A small contrastive image-text model, trained from scratch.
Model: 64-pixel images, encoder arch convformer, encoder norm layernorm, encoder activation geglu, encoder num experts 8, encoder patch size [4, 4], encoder depths [2, 3, 3], text encoder width 256, text encoder norm layernorm, text encoder activation squared_relu, text encoder moe expert_choice.
Training: muon at rate 0.021, 4100 steps, batches of 128.
Data: trained on regions of photos with short descriptions (Visual Genome), 203450 training examples.
Rows from block 2 of the text encoder, named by matrix and row number. Rows with one number belong to one neuron. Each number is 128 + 32 x the weight over its row's rms, rounded and kept within 0 to 255. All counts start at 0. Numbers have three digits each.
# fc1: MLP up (text_encoder.blocks.2.mlp.fc1.weight, 1024x256), inputs 0-127
# fc2: MLP down (text_encoder.blocks.2.mlp.fc2.weight, 256x1024, transposed), outputs 0-127
fc1.830:135096135183159127143169112142089087101141161086125120084069177077128164097134151103148142146062139142116139136198105131100132145171145105152111061060129108145105139146144160144127116134129161162041156100117096184092198155148165094070180132142089115094099170162133073145158095119156106098121152110138156185137093156160141153117163169184125048114118113094184102133133144136166162097087
fc2.830:172173104154074150054037091143168116117129114104078109151179158123165074134116151149104112089186134079107080103143129151152122114119092125097133101146103126146118147119108134116145147076140131117092107089057193136185151118079135092102102123069136086166114098191149054180088100098108129121137080095134129094154160122148140182159166113080159108104146076139108106137140157121152141105160
fc1.831:148082090114073188126161108145086185156149106093130121159116133201096137092105089117167102168139197176086074094151118167133057053098091177072136180084170109117113115132151161127147171113132164152139163137082125102103133137153120146164149083091134123174113144190051098109146159145090104188115160124154092160152103152119163122042111103186132124131154069108114154127150144115115156132097
fc2.831:188100156179112098125124124087132099112129157149121138122103145149118119166116127088181120138072104179155137100105080118123128064135166081125078108143189109187110110125087026103158163129184071106108097140171088161097148164085099058179132132154084105164152099150102124185148147121152184087138106149153101074126151120117139141119133166125184120099107178082099176112149111101121081159213
fc1.832:088093169146113126081129148105145126124113142139136147059174092149099116132179161130113139165173161145150145173082177116153147136163092170137097089202101123136119117149105129167109093090103106107170153105188111176106101115096109139119058120057116142104121110188085133199153085174124171097084113153139138156157183080148158162134082142093162120112134110133152150101144129086152121102126
fc2.832:123194136130125132184140142091145065159157155129102174108104093060097093150080177196093164126170186066110154126122136155152154148181144127119121121129137201089128146099129093106096182186159146157140103189124145118096115116132133160168135131149107122166163126146149075092134143128101090130123140075140087184138082152084167173116150160145138096170188126101126142141145122103051079123079
fc1.833:213132075119127164123148113147137109094132130150135128154099098175126114132091127131116089143109146176175136111111131072126125106125113159176159184084141147133126147129137144181092168095151140094062123109115058094139127126176099133152112113099246134060187152176127089147131113165127170146116089067114117086083115085080152103142170117100139169168128151154167186151185099136155150105170
fc2.833:099131126152095119099120140125068180127142100177171143091159151083159134136130171142126163118179091145132088093098109162194106060133153078129159159132121080153137080072148101075111107108157074115133100125157129123125147123141102099087149154133117097183055118197137131148095133104143155170119114080128180156136107127082134166111128102143097145105087141113128141154164163085123112152153
fc1.834:157140072162126177098121068119129171113112150152122173129179136120152113140123168172190153178150096217083098127120145106127082142134077112162144116137142132118145099074069165137143143146139079138144094131067152124100149056148145193108139057091104151089085058094069166133135129128155144161111110166162116100161068136122136144167148160125186144188115146080088143143122152091110177114117
fc2.834:102078187099101143126140220152153149167130147102114076154103138147185100170167125063091104135149155138145177173097103101073158121171149158111117118085103147104143104160114091064136162162139160128137194143153132130131130170111102140149085081108177209133146094089108114087191145197143117109118092125097090167173112182133117133096092084134165093161119123102163094090139121128129135143095
fc1.835:121116145137142132100120139137113180146120126087160116124114106168105148114168170046155113197122106134098090137127080161209095121095134121119152119150102114135102117176108088168162094156078160097158168108168129167187103087153103125205083163107138075095117084147085095159138130160144178097141118196132089102145106164133097084121140127131113094156112111139083131205107146117113112168172
fc2.835:152151115146101078129105102131137169139103183109129188142101178135146138109039117135141111098132092156056109158076110131188164139094096119129131127160214159177074122090107116156110158099103118178112104091107137133120144166150133141117168093187106178190081108137115145109115114127138074106185106090104113133111092122124175141102161084154151142125141117102158029126146181186113155098158
fc1.836:195168114051086212132193085138183115169136151156137116136148172155107144097069132106114099058074119152092127132137094188121147136060131170132104089108161158164106160124163131123103191147145131124148152072105127132155082193187107127137127116096082067134119132154009096085115079150133109129153135117114147133134135111153185130151121106166118165138161092117139092155104120137112192166131
fc2.836:114120123111155088087167170145096134135073140114088176125120123119131126101148112127153154124089156138142133147138112095121182169101176136106126152126158086186119157051147114135115049071109115102200087136085150164151117129129099109159117124128130107178123102085186155162089149143116154123127092129146119099114088130122084129102100173110086064105101181132124185111165145185158113119131
fc1.837:108140110159123135129120170117144087146095233156083164168144161146113125156104104164147138106136125078145169157052136110146158157099127118145138123136175183137126146207074102153137084141071089122153096090115187173070133110094125110193095133089150094160145152169132140118159159143112078116080136178140169178121143095146121091084173142103147103166112134107110129139095064111103167110127
fc2.837:123139162103107135089097120142158128141128098160113119163123127083203144136083121116140081121083101155111136136147142124123141106134138137196157094161095176132116079135123068124171110129162118163154113170140081127170098097105169123092165165147140141104083145111208119164061149067156130178168154119157128183104098163102075166139099159122152163123150092060131113127127150149124184085159
fc1.838:174130138121161144169127120112088130129114101095152102103157140112164136134129099107114122158128123118141096157127192125117148199143126107176179138119120109162136163137113169097129061156070068131079130070172110122112159153153141155116157082119137115111121150146107061112202086120144053058141187143072127071086108111161175086120158159101145150184107162149150101120119136054152107172125
fc2.838:053127129174130103042136109165144113147131146098147114102138103097158063151186117154153127149135135119131099124152078130141071121147130115090100196089085115110138104127167070108152117147150122073104154140124131106171069132143131102151113144142117112177104138167139097136101194059145225115124116134154141155099172130102094157174194161098104140082157155090061167098096170119125102102153
fc1.839:129127150146135140087096156074144208172085124133083137112146123140139141141078124115066165089119102171113160108165075125118081163148189156120084170119127126065092156101170090125152117077102120131180119179167161125111052162158114086148143104177157048121061137094195119100113100126176184100109151142140150107174091110087123119155143156141132140151123120131180139132082132114124086117151
fc2.839:157116119147157105156131114110092121174122056206161115178137144174030106086068178143066113090136176099120117187111101075160082167107124181173181080155099135166104109129119122144129125127071128137143158136132150130092149120110107099157125123122141181148160113069150101140085095157101129149109097117121139163093127175112130159135156218168133130114120126136118164194130184179129132121131
fc1.840:114148115102127079113152162158133105102173131143153071104104134100080170157101112042115088119116153086088071072170133136111156139141133079101121101052121095109151150145149180107155158135166181161176188187082168141114075135130159162141080082195109160112093072125178120155136129118110171118098185109131094148149135123082147140139093086094143107144154130113102121140117174184105166139170
fc2.840:127120110133104106084147140068126096165098146096122135148186077130149143076153168119115117146153114193082188141188103156128144222161097153160070125108172069178127119141117082127159118150128078098167121106122124120062150110088070189095150099127119097113166088200130096109078114119127174152109100075101135147073140121145142156153159110132080130120146147111132130146188165198159074113172
fc1.841:089129110137081198091164118143127126105097150093115143139095145122103148114098129155163124099144177091176140092144097130137077104122157211128190140138153094164142152146126095100156171124095050160114115113197128145149163102105157091141170147138107100093098103164146080189143119158054134093153122119135120118130046141124124183207112099073115072137195131137091104130097161145139123079096
fc2.841:074165177162197097117159113107126137205153192114132120093148103098185152125124121109072110117119163172076131214103126073125115095110110070117076089196144136117146062107163152106151149150096153098136112107162148165115093131117118113095090146155118134113158114092134137125125161129147145143106113133096173086127148138122084158084124142142085169207150161122129129140122156051108118098122
fc1.842:147135099137114095150105062134128076155135121103172118112126082192167177097144084122162118142079126101149137129143178145089164157122130130143101087116136067144130079076175158105146071080139089190137135108171159121064115118160124172089170151153108058161105103069139085085137124127118107096113156143167098110118154181120070146115141139102198155125066115144169087124113149127072107097144
fc2.842:081187093109150136167122075104153099174096123133096072152180178176068147098186118182101100069075171136090144102142173144124106184153158137098133144149142149094140146135123152119118148088131127105141077067092116089143129127090156117149098135128130086078102073111083107124141084122095167079169093075086173080128146171105136171154119152163080102135140178060162086136164080148161124160101
fc1.843:160158135162096118082071123122149153103128163128121107118149105167132114152162137128152118101083111144141177070108102097124128113071078090177167113204177146098089128135112126106127155175145103177164164147122114186082147144086131114184067087067099094140098131158118124123169128133114139135105164133084132132086123148120132088119150133126140097133074074153080076096168170175094155074100
fc2.843:056136167139117167156130120149043108126099126103089123176129132157163116087111065121128112188090118135083092129112122125109095132159147138132161116141082079116101128122169095206143161133064060134130156158103121120119073125140138106116169151176101120125139125126121092116128103089164058116088152090115169153155165143158119046141174156069188192159173102185152128166125125102088165158072
fc1.844:132173128150125056118071135117172152088147204111142145094124105078112129110144141115116102091118105143144142140117115166139135133145130149123174122077080182131130127110105078116128133101157101191143199101162101124092167122183132113125114051154090100168087125137154181128164111108063101096124167067116192177099064142102169128130151092108142168149136101094149085084146084197140142100065
fc2.844:054114092150131114173077124106164093189178092109120159142130161113061093134089141111103179114140108143078114130099161104124129166175176148140101096126100138166198128064136162183109132213095077120185134097104112130122101178091077141066114087051137128144185117147080090134064152073160125147160075158136100130168199095114167114068121116158077152092131139151123164131133138139123105142155
fc1.845:056132100155107128084116160155110116141128133160116148148098147158125107080119120125176148144149141132093173134125106159135169088107142196102151134206125134150195181103099172162150127098156100217171110161048162166145158118093075133110137133122116134100114176124142137142177121118117127098133131086132131151155140130132161058126108070106136153121163163149141115185120117064107124133104
fc2.845:095146088098162186120112122132143101140162095106095114139107110106129130167172076145143124147144164108121201096091116127141087142111113157128173120151137137161156165124152141088124121154130136164163120144158128067134125130124182177045176142122125087111086135066118169161097168141111159159158107099154143138066160195091185141114134128070119093169143120133132146107134078122081114130158
fc1.846:116136109124102142121171141161168118148115067161124074087119085143133149153153167126125138124140132128066181097139130121108099102173093119115077179106028106126120171040177041071131152149075132103126143167125204108119189175158155155114095182107118093108102100101175062101155144156116164162113128136166131136116132135120092140145101131133134142119137135096114113103083115136104146122182
fc2.846:164116131107090088154066140116207178121158151123138177135141159149128076147236135099135128139160158125077114053084111102129147175083133152142150161199123162137110160167054130122193143110198107111101096112159109112098140126148081125126107088064138093151101146129153135106067117154097112155171119130121155110137120192139114110141117167129082098179179100131192109104098146163133115130145
fc1.847:128162111100081194144124110111089153121183185124169117155128151207121178116152076188096123147086103151166135097120080193129154131113145145102112086089119081147101101084124107139135128111111136114142148135116135103137139137084090141129063090058107163066103148185107161134194139139102162153166211099126112156135117152142127179127122169099156134138161134089179162145142089124086042153155
fc2.847:165200190072101083147134087117149156146093174085120141108126143132175122154148172158156041125120125112104102114191127092114079114187145095178082124118105161053056139148081092074141106174167114140119090114113141178118103105151103113121119164162134122144145153114112188107098140082165167137106093134117107098139182116104123076220129151081154139167135174135159127082140112113137146161076
fc1.848:127160111103151107111094152127063148183093119157108117168102132099146152138164159117079105131144155137197144116147142138108168135145135161178089152086158158108114132036111088148133104155190172127132099077083133091133135119127101099128103081157128107145150107137114060170163170141153122158148117173110157129130149128100147109117145096136140160108116160116135152174121109110140148141204
fc2.848:106089162147141118178141187110132120133140166145141130069141138083159092154123177108217130145118110113066156116140133160119124116123094155097109126076079114129101092175130163093095127106048143101080166197178118141152118158098164088118083178157146134129159075186110109115086132098095118102124081151188064153136107152141060114054088146154062153138101101129082177135154117151150189118098
fc1.849:117108143110115068100187158106091158093147126152099139157076132095120172193122170181098126130151214149117186141132136154148158086061200119105051067178142064170042115159106157156080136121155166143138110106129179131163121114109133116169133148101040135075118141121142133131156095171124126110160135178066133071119099128135123152175177120068129109168129130177123161114139145159138115129115
fc2.849:093162123098156152143103053131139131112115151124177131099129132112122081066178106095182135161088163087091148121104127126093127162134165126142148158026087191104119193100198087095192141075153166097069111167059138125120180115163108099143142136125184066139162139122130184110120221127173140101152151133096122145150138128099137077045163092143194091114143120133078109105113122105101193136122
fc1.850:124114113121210136143140163137177114156128120109086102133052140168089138137106093151081131067114111124121169192117175119179190116099125113145152080166150117192128113170122147104154131102102120123107119126095111101153067115180121139148111127133089212184089143131106065151158101116117105078160104087157112176141143116067143148031144107096125186055112088124138131133094154111214125167147
fc2.850:089156129115089104105107146131152131100123172138097093077142166122099160156155145145151131156132125101098131099139120069152095108189144123138171144076125154102168105069109101110115095131134117127139073200127179099133211179143095126144128126078176090113167129178141108093105225082095145124083143154108142115114123102100137132116133166114132080197168143098141124077112114107110151052100
fc1.851:063201178113138070117102172091119085081183120117175136141206117106124178056134127196056121093132152170163092134169164184129111129143094137166069118074148118074171186130076160140114093124101141137173119071134161116140117108154193101100086086180134115119102101128152051149113102098123122153138107091158153088114153149188154104118109089111138149082150162109142165178114134161095144095183
fc2.851:098113116204127104154123081074092146135157158178158156136087086141116106117099113171142091179126167164096114111130158178109129150134091138178194199088084069100124110067145178075166126153119156142171192093103066081071153177091156079113127134139145119100132194100130085091110148081119131163081134100088131126114059109166112182117128130124139084100109102153108180111156066154081075114160
fc1.852:146175182141127144164154114107144135071101148156134173208120131144103128068115102120174105161117162145160178135100222154117221121093148120116135079145111087127092195153140210115126133118126071141087071017144120111105138076100197115153136134134158176108109137081082136171107167123144111109149120153097122115149117160117184145162153135094157187072086181116109079127111139153110119133171
fc2.852:172101103143130096153154126085104136166124082123107113118090153109176074111118164127145141146153188143181077175075092085147088155087136089072080123088068133154055098125152070143132143151205078160160172116127127141081122108115119077177084145099073142103169175067114139138166203120133196117128164194121151124173141147120103113091161123158095156115110147184125082159103110127131109183174
fc1.853:164109127163173089179129125155131123105127152055169150150122112087133077107177139126120124125104173140123100127124110132126142109107154109113144060141132119135177098137124151117157217161095113139117118136133103081104131135140156116153057100132146078161148094098072129121142101103150127129109169128141125137153114177179077219132151147109084145106072118180126141146118073158081038120133
fc2.853:125111111186095108105145144092118143143104100168096085123154127178116105116097164128140154126072150115140157090056101106150128206116155146118113160098119201129092177151084172156140175120083118129162102114119140189174089153091087099153136145147096145103116093153171113105157204100183133113106140067084155137132087159170140079087152114070162164124175162118099123132081134099123154094094
fc1.854:075097107125073134162133143082118189117145133069099151103127112137117161165121078087129117201126138137126193169134062155099166135179120081108107157136159189064096097089136173168142097132131154187121117160101140129097134076166166159077068079175114115065163149096114118110133123146143029114118113142144137174167082163169125204110155131101122118184120175054141142120127110118132102129123
fc2.854:127110159107200109110089112149153105174076194152111156063096065097084161150108086161154082122044120123186094074102174089085136102074113177118127141128117070201100130116158144170132099159150155066133149128143079062159141181105144173099114133120122120116174084167094100122090177168148167094141133107071201149122149114074145187136108094094156178148111164163167115088091122171103172109088
fc1.855:073127106115088165131122107104133154126124131142104111173183128138166166138119130101069137127111115140142078135150050151162116154138084110099155130098113142100097151153125152108046173119140153154138105130165143085118120121100210127138127087146124093177126089136099107159157168156099117099136130146105180086163097104171159167137105127177095146187081106118095090145138102178104092146198
fc2.855:084130162165055118139101122113099097104138166157089082135145065127113084095117136165086146098119183128128078179097145077160150142109105152170059074130124150157151107161180104061124146103122168142109144090136137142133117159157142164169147151132219148175118135165137181138169127150203127166167119114108132095060133148185148131119104135123100115160098144082162129092124094106133091142132
fc1.856:138112188117085106127111145164109173121149133059187178136122106148111171071079122121146112090161186111129089096083144091172154096135181098124105144132127134125160083103172125134127165159176165110147080123053055136075178141112082108105139092103132156069099139139130057134159094162137152108106078110154097106129121113163101127146077077122092106149139147134090153097098185154123178100132
fc2.856:195174069178149124095098136157151098183132185112196098137087155086115104113110113123143080220137186170153157142124130121171106096152124111148050116143143124145119123148137110109086109143086181093142101101158128132091094168101133166188168080141168177102117150145102182134120106153117173102179160130127180101149095112117144129153139104182153144127081162143118129112125076148142105093131
fc1.857:106126130131158140072062119116129077089187082181129151119176124201134109158136161082109156141106155105177122090157137170151136112109069073168087153148114129080054182144125152163121104149130168120155120137154106126131143200129096119135114140067137121119106120212137129162013073121083147152113159143144143077095096147141114143151119131068202146145151113126086164113150095171108126141109
fc2.857:184163138121065108121118130141152116095162165136142200143094118116147137129201116118194151137110164160155076152105042098112197179109159167124108151121130119062166114068131091154120109160114168167142149101067166169147178071103089183073185136088073139136116185147107111023115154142081078140063090135123171151103098119049162157153090139143160112080152162165077127105117154120126170090158
fc1.858:176153118096109122117120170166170086067118161142150183124123186124067186110152122079080104123150129114141169134088127090127150087081138077064083153147119132127166104140161202197100185131170086181138061144128166073146124200182100107157127108151137112097127146130171104098129113120116114157094077149141207141097104130106153069151148122120092126084070131127150123097104129139170077203090
fc2.858:106156120168141173155155087200119150143162115152153069124119098150134164100085169165136154147174157126101105077153147108130101140159122170167103126197111074118096157156124115091131112165105110124164204077105137110136088113087139122145067104071080152108096101107154180134125123077071040125119064080148153129083141138103130165100183103132138151154186062114139153161144074133127137125160
fc1.859:158070096105119088139095129095084125105142135130116189156101083075136135111167053150117131106199136148136095179123139097149113105124122064122122131123204187140134159106153118141109163073171118150148141106170136172091124121105125157108153178108123105110114103064157122151174145108122156106148190103137174095152101116144135193119176150092112111162101158111145119166126183073194114184119
fc2.859:150129131088143114137097090140133054136147086123117072086147089152137082122085203135066100141067152083094105133165133163046124144097124197111121127104082068129084085111134123097130135128116130082119137117160172154149152163188091149175119117114104184117108139114097153079101209131108103201117122154098095115132167163105133148075069130170131146167115073179119121091131092181106162135172
fc1.860:116097163120138149181161110111093099142125101089159089103183129047123104130107118144163124089181140125145084114101143153169088134152145077111072157114180136103192077112120110086122151188119110103144130165144151115103125167115092088117098036109157159103126093049135141122164121076163124118131162108132080110117122095127090157151162091099114110194157187118129115131097137069089119147062
fc2.860:097148140140143085106102116133140127149078088115085097102125102139087162152149129132201098176084120150091120117129121083108173104146138196063193144093124066139123127090116119111150129095092149141106106123127139069139118115098127096100138138150092128123082096150147091221142125082077115125119115112117081162162138253119125097102135120183120189133144071161130135087132123114160151125144
fc1.861:127199172152138125138094127123129198210110091089101126140121147139123131109140097155148167087084131143096106171133153131212137148124174152187146143097097113173125149135092128134139137147125092086111109143088077126110064099129196185104141134132133062217122133062049067129122093087084161064125174152150117124121165106146176075119134128096097189107155119058176206142132117127186139129150
fc2.861:112141103125132198152149193081099068156134105149102175181090150099113121159090087111115077092091088086143167169060082130110140116161148119091149184097186127077104148127142093133099070110173078067187143099131165118106168128139154133121105120130121186120137122165101109123098131143145167155117117128125134108120111163137107099148173102118146079053157106180106114154081141151130145083127
fc1.862:137121156125088136130126198089083181114141140072143141144098108103153158160158102116162143163143116149170108157179132119163146119150111121118177141119154162110100133135143092077152043055139108136090145140173137150116110109135108164153135140106149059080148124190118149106078151123129134141120129111142090141080154086152157099118158129121072137129172052167120141124116106053097103116154
fc2.862:120147103106163166062100114153107047143151155138119142118149141125120136114154131156158131141089142144132134093120126144145145083096174075125108127047086130128204099078137162162176135165080095136170117149141150101172172141114128172118124137170103185085056143150124094146167094100067134074159135123053185105152081193118155173168086153140148162164093125099097113095131126091145131072087
fc1.863:094139144182124110125064143090079203171152170128132106117193159142174098170112189085121122098129115141075107149147108154125116149165152098161130150170137162127128142131129156122053172127133083099164110121138162091147134066097059108121074140114162111108132129131127153168137136117065163170106127136154168154112127138149146146068105116088165132085112137117117116135094092156123153115111
fc2.863:136130182087150140112124151120146079104160068121036152148131125180105080133143136130130086142122183133124126142133134127073170226179140120100116129085080107134100074083115125095164103142157160145162136151129173117104162101131135089167062117119073164124195127146106147133090113159172085116140078110121090154136177158066118114147070148129100134143106100178152141134096113090148101122134
fc1.864:173083112133147076156088193178171160106139147085086109086114170134112055129104128101094089104134140188113114087108135163117118136124192100144134103114126158134174102133103077157151150102099139126067097124106145138167144096139161166121209094147123082159077128086060137220116159170127163140123085157106130117163122130152102088095139173175139124107133080101073167105180103159137127111170
fc2.864:121124041068093149081148066113048108147072110170124095175154098156174106136062147152156116120156171157128145135106100128142156078186126169146142103162067107136143064100096161162178082136120125110132119134164137167147108128141163125129100160087163085077165107106128113060143095113142134137134141108111075123128154104093205134097122145104130115094124123127136131116153083169103162180054
fc1.865:095095144136148086101135139095154152148087150141142156107124144146187114084081180118100141115157200097128157133139084141126173154083127096046129172159103120123153159109084091114137139160132099114161108114135115054098116122110160143153110106117093167110079111158124126135139140159080174049131102120093092157136108127116153228142137119091133111108130094094123113154101095161149156162154
fc2.865:119100177132148147121115178152136132171120127121100149131129079113137161190142129112157175134115167158150121138125171102092111089161107113068132057101156076135065074162110158130155087176180144128132041156159123118160145199122097059102116164144145080138093143153144149083074139191104116125146128081124156169111087119074105095111142157141143097120134080159111150121105120133124106125097
fc1.866:184130141140126108124083155098174146072139144068161159148139128100109122107188070131140164134185102180123152140093143134108098110102152123179101116103083102122140110085121132117133081071090116110145093119149133174108157114119163201125183134166156083079133165133192116145120073097130069117122201121095144119133125140187118082136135120038150107141156093120214100135114133137150083111135
fc2.866:136126134089175183142044154133133151112143113102107179137107101114164069086092112155126068135076106160084133113078188102147113103134144142133118045114105129138186073186170143146122141057127145125155098131128177204131122118126170108150155138136167128101159206054163178134158116143090158103127134176109144157088089057125165146139173088130090138138134173153162110133163135121134054127164
fc1.867:179156164133138193088133161136114126167142162124130150137105125078098156106184191130116139248093085088130147169101122124086175117104094121148161040107117139092130171095157092103096155084134125097145101151138128082155147083115137144185121145127085129093160115154177104121136146153118125087158079151090138200158093163121129143150152115119141114156078094146065122088108117111080230127177
fc2.867:162145101128124173159098141154103129111148160148105130181129135124153139197126127074103139103130109146122074097149129165072081156131128156150152075084142146108158151130161134112125148172136175123078112105120144089073195072165156135106102101169110124140182127162090169088094163156104119144152130145118112116107167111194050154145125138080070153087139103123170136109109128140131102146208
fc1.868:077123143164127142083075150169083091134120127172099123123099110123114159151172096143123166164159114107105134155127107130146135151141119105098111110139126151177120111137135105160163135105047172159124147107126118125097150101079176063138057172125110164177111148126166107119131116164167115138128122141103125121139120087140161169152104180072132138177109079115064104184133127151147123091072
fc2.868:109127110173146169110128107101062089127159143129077078073079121109109107166164175117130101130114070133109078135156112178171103153095145213158163149101130175191145124154116161152171207078169094114102105133107171182165092146126130093119143129056122094110126123156063087114110143073144166075132140129151098134102105108133188141206142100099094139119150121112101105177059125110127160121153
fc1.869:133164128118110084126164102168065076155133122204111182093140081134136167102103200164120135148100138154191167154187152139132165070150069165112121146141132120188126103070137171173113071132134090118095062149101074092126149184098119134146114121120081177128116193141103176104254086158126132107092106076142133125111141126106125136175150131119194148140068121124123123135058125161148148124145
fc2.869:124133122096181155124049114143123166123124088094132137142103124092125124152160085161106132100136076166140119154153157120098058133144155112111107089161160194174144141109125128155164152108145081148116207087134145143160126140106156072136139170114047148113100178113166127165092159115125084138117105177148074120165152077167188099143110143128209088113122146202139119150118118203139108113108
fc1.870:099145140174177081140109172106099165129137068096157139057128107159128133089092132191104064119087140102124162156096171142188124101123137154122100128114088140129135114137104163060093118160119148108119135143203148128087098098134123102126101149125101142159189119195103093151123137093157128128149100197171152116110143118166132117103147117117135087103125122062127160147129097175151153148186
fc2.870:190078117097096153090050112161121132128167112131111112108119112136147131145155166077093128140168105166191139153041182091070175093082109147128147121047106127148157113148145137147113187116162113176125181132097162120138102073177142150151150133081175125085098101105090136126113097116105119112092124121125149107144110081068143116132128116100130186169147116173177121153033100128143146152089
fc1.871:180044153097108101095101147143154132102093136129108141155151168074140170140126147108128128071100089150102141069144132117095123154160115075132097138115118082115100155129122121096074093106080138091101185168129169174118163139119195061128109133130177187161136125190115065101150119132118126116127177176113186138151101132162050125134114156158161156128120152107126125131120158189158116076151
fc2.871:086126111137099117124122123128157155171155173117114082097192147136174111121130173133139097125120130124178140138104132151110106167130163053087104163139082138074095157180187143148101164124116176100083136163154111102125080112095115125133140154149150133148155141145147146090159128080161161163172116098120117116082135148112176141068104091111100150083072171216089117076204183151113150145114
fc1.872:140154135087118192164170085133109084152131191105175088122122134141127099139096118176072111179110104134124145077086146149119160115146134168133148208072104102158062102127067105162148060161132142126120133139137097127127144142119104119156133177144158175117032159106131130123149144134080131104155164092142111118113083203146110127124159115059104122147126119148147129159185148134099129143074
fc2.872:148186112169119096113135136079146107109096130148126114212114122101163152107175151124104143168160121106158107176130126178168112188186099062100136151140075132094138101108201174100153125151121038099176094081156170144148139167102124159104135105141152106120198125144114132166126096095166168134113089183097145071068136118156117198140111129120077136156140147077124151071107128121112071125179
fc1.873:180136170090083094109134106132109149049090126146068128160079170113173187175141044140067165146162152110152106155100144172124076160135107121144112063146160171082091120172080092170125175089114119126143166148114109123139160155107137101110119070111118119131053111125092105201163117153131142133193131112180164080145142209141148129052159122091066115077158193118110108164067087176145100160147
fc2.873:157112107184165154153082157161123093153109161117131156081144133175126150108131125109141139134112136157119096144183122168158182101174130130112131101123042071145176131168142134119148149196161148119149128179180188178152086115115095176182123123141174077077143123141152113083107126135160126085113153144122070107101140125160173120108103098144143173113079155114181173151212159059147100091145
fc1.874:132130135094111109129153129205120120078141126155148149104058153143157161122191133164124111167146108110092130113111123146133136136079172138085158139179125136142125147111134136081170100102129067133115149155172135115162149127084160124147121098088091093108079108098059147130126138144194128118176106131140133166166116127130145119205152097106132188164158131123130075083132082067157177109102
fc2.874:131200102052140163228155129096183130118169153096104115142084081128147069138172109133132067121140131081104104119165143115132093114151134167134138128119085108109153125120143100099179073092117113076124046129101178125169164113116169098145124124118144131170199120138127095111134101121177169187141098140170129118196151104151129153141152129131136144102182103120156073144122157138133074090135
fc1.875:119083097148088102172183110126153106153117124149083180145150136113044169032130121126084147099139112139179138140152125114110167099206200111189200137120111119183129116116169040122067173158141118155090133107170058127165150127158145125154194110140102093133092115177130080146155138170103144114112183110100065146135088158130113124106095157148079121095102170118095138106136156118159132124119
fc2.875:100139171131108178111104139127095082166150175147142116101114146137082093131100143144090137151067073106123092122139096085188083188177157142153101067172071108177134156103142109129106123116120145066197114172129167144148125151111057085115100104129161106144157140145138198117127072094125165120138114089150158159092140142116105162111101142127130128096173136210159125191132177138103145168040
fc1.876:156115182170134196117159147155163123114164111142121165151115133105120081136138099137131115083175163127153158180076110137199166094134173160167104128118152074159112141167133091153082112083120108146157092107143074107149048147151133157142093144120122191161125126175090135137090120114160137134127084089135123124118126122086121101148147106122208104099106151082144111115128139116195183098074
fc2.876:092101121128126160092185151136146120162104090116083127140115168143096135092139065172161102130154131121156117124173109089126176125179063163206114123089114123135128076100122139086117155115170044071098112179112144149117141117173158111125096172113109119153119143124101131098129123112102179117156148108183106158132189126055204111110140151150043115137162182115090155126139174144079071119167
fc1.877:118146183074137091176130137122103121154130106115109093095085171117086182149168056097143107123154137144075117156153094099139139156157172168109103181132126162105189134121097127111122117134109154136103178083119140143144111142145134135166134172197140071107150153126142071123158135077128154065132131060098075120122150130123109066152114099120164068192096165104213168089180138179132181115139
fc2.877:091109054174101067134103077091133101180125163088173126060153059132090108108182185128163150158105203031114131136140169122166149132111100109119086142094085180119111171108112106121163178088155114111115088126132138109102130122159062135106069138068147174128110119152124119129183112186155148159149139129157088126145180133068114169121086110109114133150145102084121172124107122084158134160109
fc1.878:147134165147139127130115161111135127113076112134054141132133097139054178109064127075139147146160100096079114126162096085128086189131130138171097108139100098068114144134151097092156146150098145151155093136150109109106105153127087117155120137187177141175144190130118134101104116157207165161093176061182152184161108078167207155142156106127122138162137112136129074170120123148119134127069
fc2.878:204130106139109170126078139092151124155138093161159057168113108143144159156160158155119091117148098115151124157128126081190145181173163143102091103108121193081181133102129095117133139129097138137163109159097113143139039115150096091134087137136156137195105188112155110115089146173134147120106135156087135192191093115067192162149132180125144107136088120172101087147117131127138070151068
fc1.879:070130173129127156111153113106131109138134043157142110084098105131166162151195151163103149167125132154109116131116142177111146151074125174157137088113164162141062124088112141195161079120189139148187063083104107113121105151136173104090111099083087129176117096164127173087089093114122149112145171106166079116152086064164105211123161143091090112120117104113090124122154116141157107149042
fc2.879:120116080102101126131147062155080103152156085121176167156086162171088118163122082119109090100100063120128156149135124108122109158126141115090113104087091124204129127152119121119131136105097104131082122206141182171157083141110111119169081147132100119119146143084178120181182140152088127118137106143087155121128125167119157132146125164096101093158063161151147170133113146085169179175133
fc1.880:111133190098172083127119115129153172122154122123142161201146129068163113083135160101141166111104158176126147185107147107137118142069153068161096144126154097131140098087062187117053163066125097100148101120123121057132125109138109140166156138164156150130071148125076138145126124116144110103115132131136125154105155152137128151067144177115206137095052132121083140118153151129081093143098
fc2.880:084139094133111116116127160181106120109161110155114102130106073178105163122115145145071146078148194167169140076109123103124162095143122139151147137108080137204068118180173101120138106144063134164143188161180095106132100082125130112132115151165124156105116148169133093116108179123120079164105180158142097089139174141097142153089117132070164148085112145115130182067160144116114130145098
fc1.881:107143072164120138096107162083146080157190175085162086107124115115150160121129172132156174181104171086130167132075162153145173118111135212123110133103123136147121190146146124099090123178135100115086103184137145093167158108107158093107091085128080100192101171147134125112118143095111140079179148107164079136146154142141151143093139129145173137097072168136149090105154125160161128082113
fc2.881:145094150161114142098120175101083099171129084095150134105175100145121159118096090140165105124113144106153155159124184105083164172129145100144110169180099134122178164079095122099096087134068136104106123054117108145096084138185096168123166134122164147112136115129123117138090139172080097173185109150101176146142091097087117142093126158116084123069133112072142080102135125141115117167124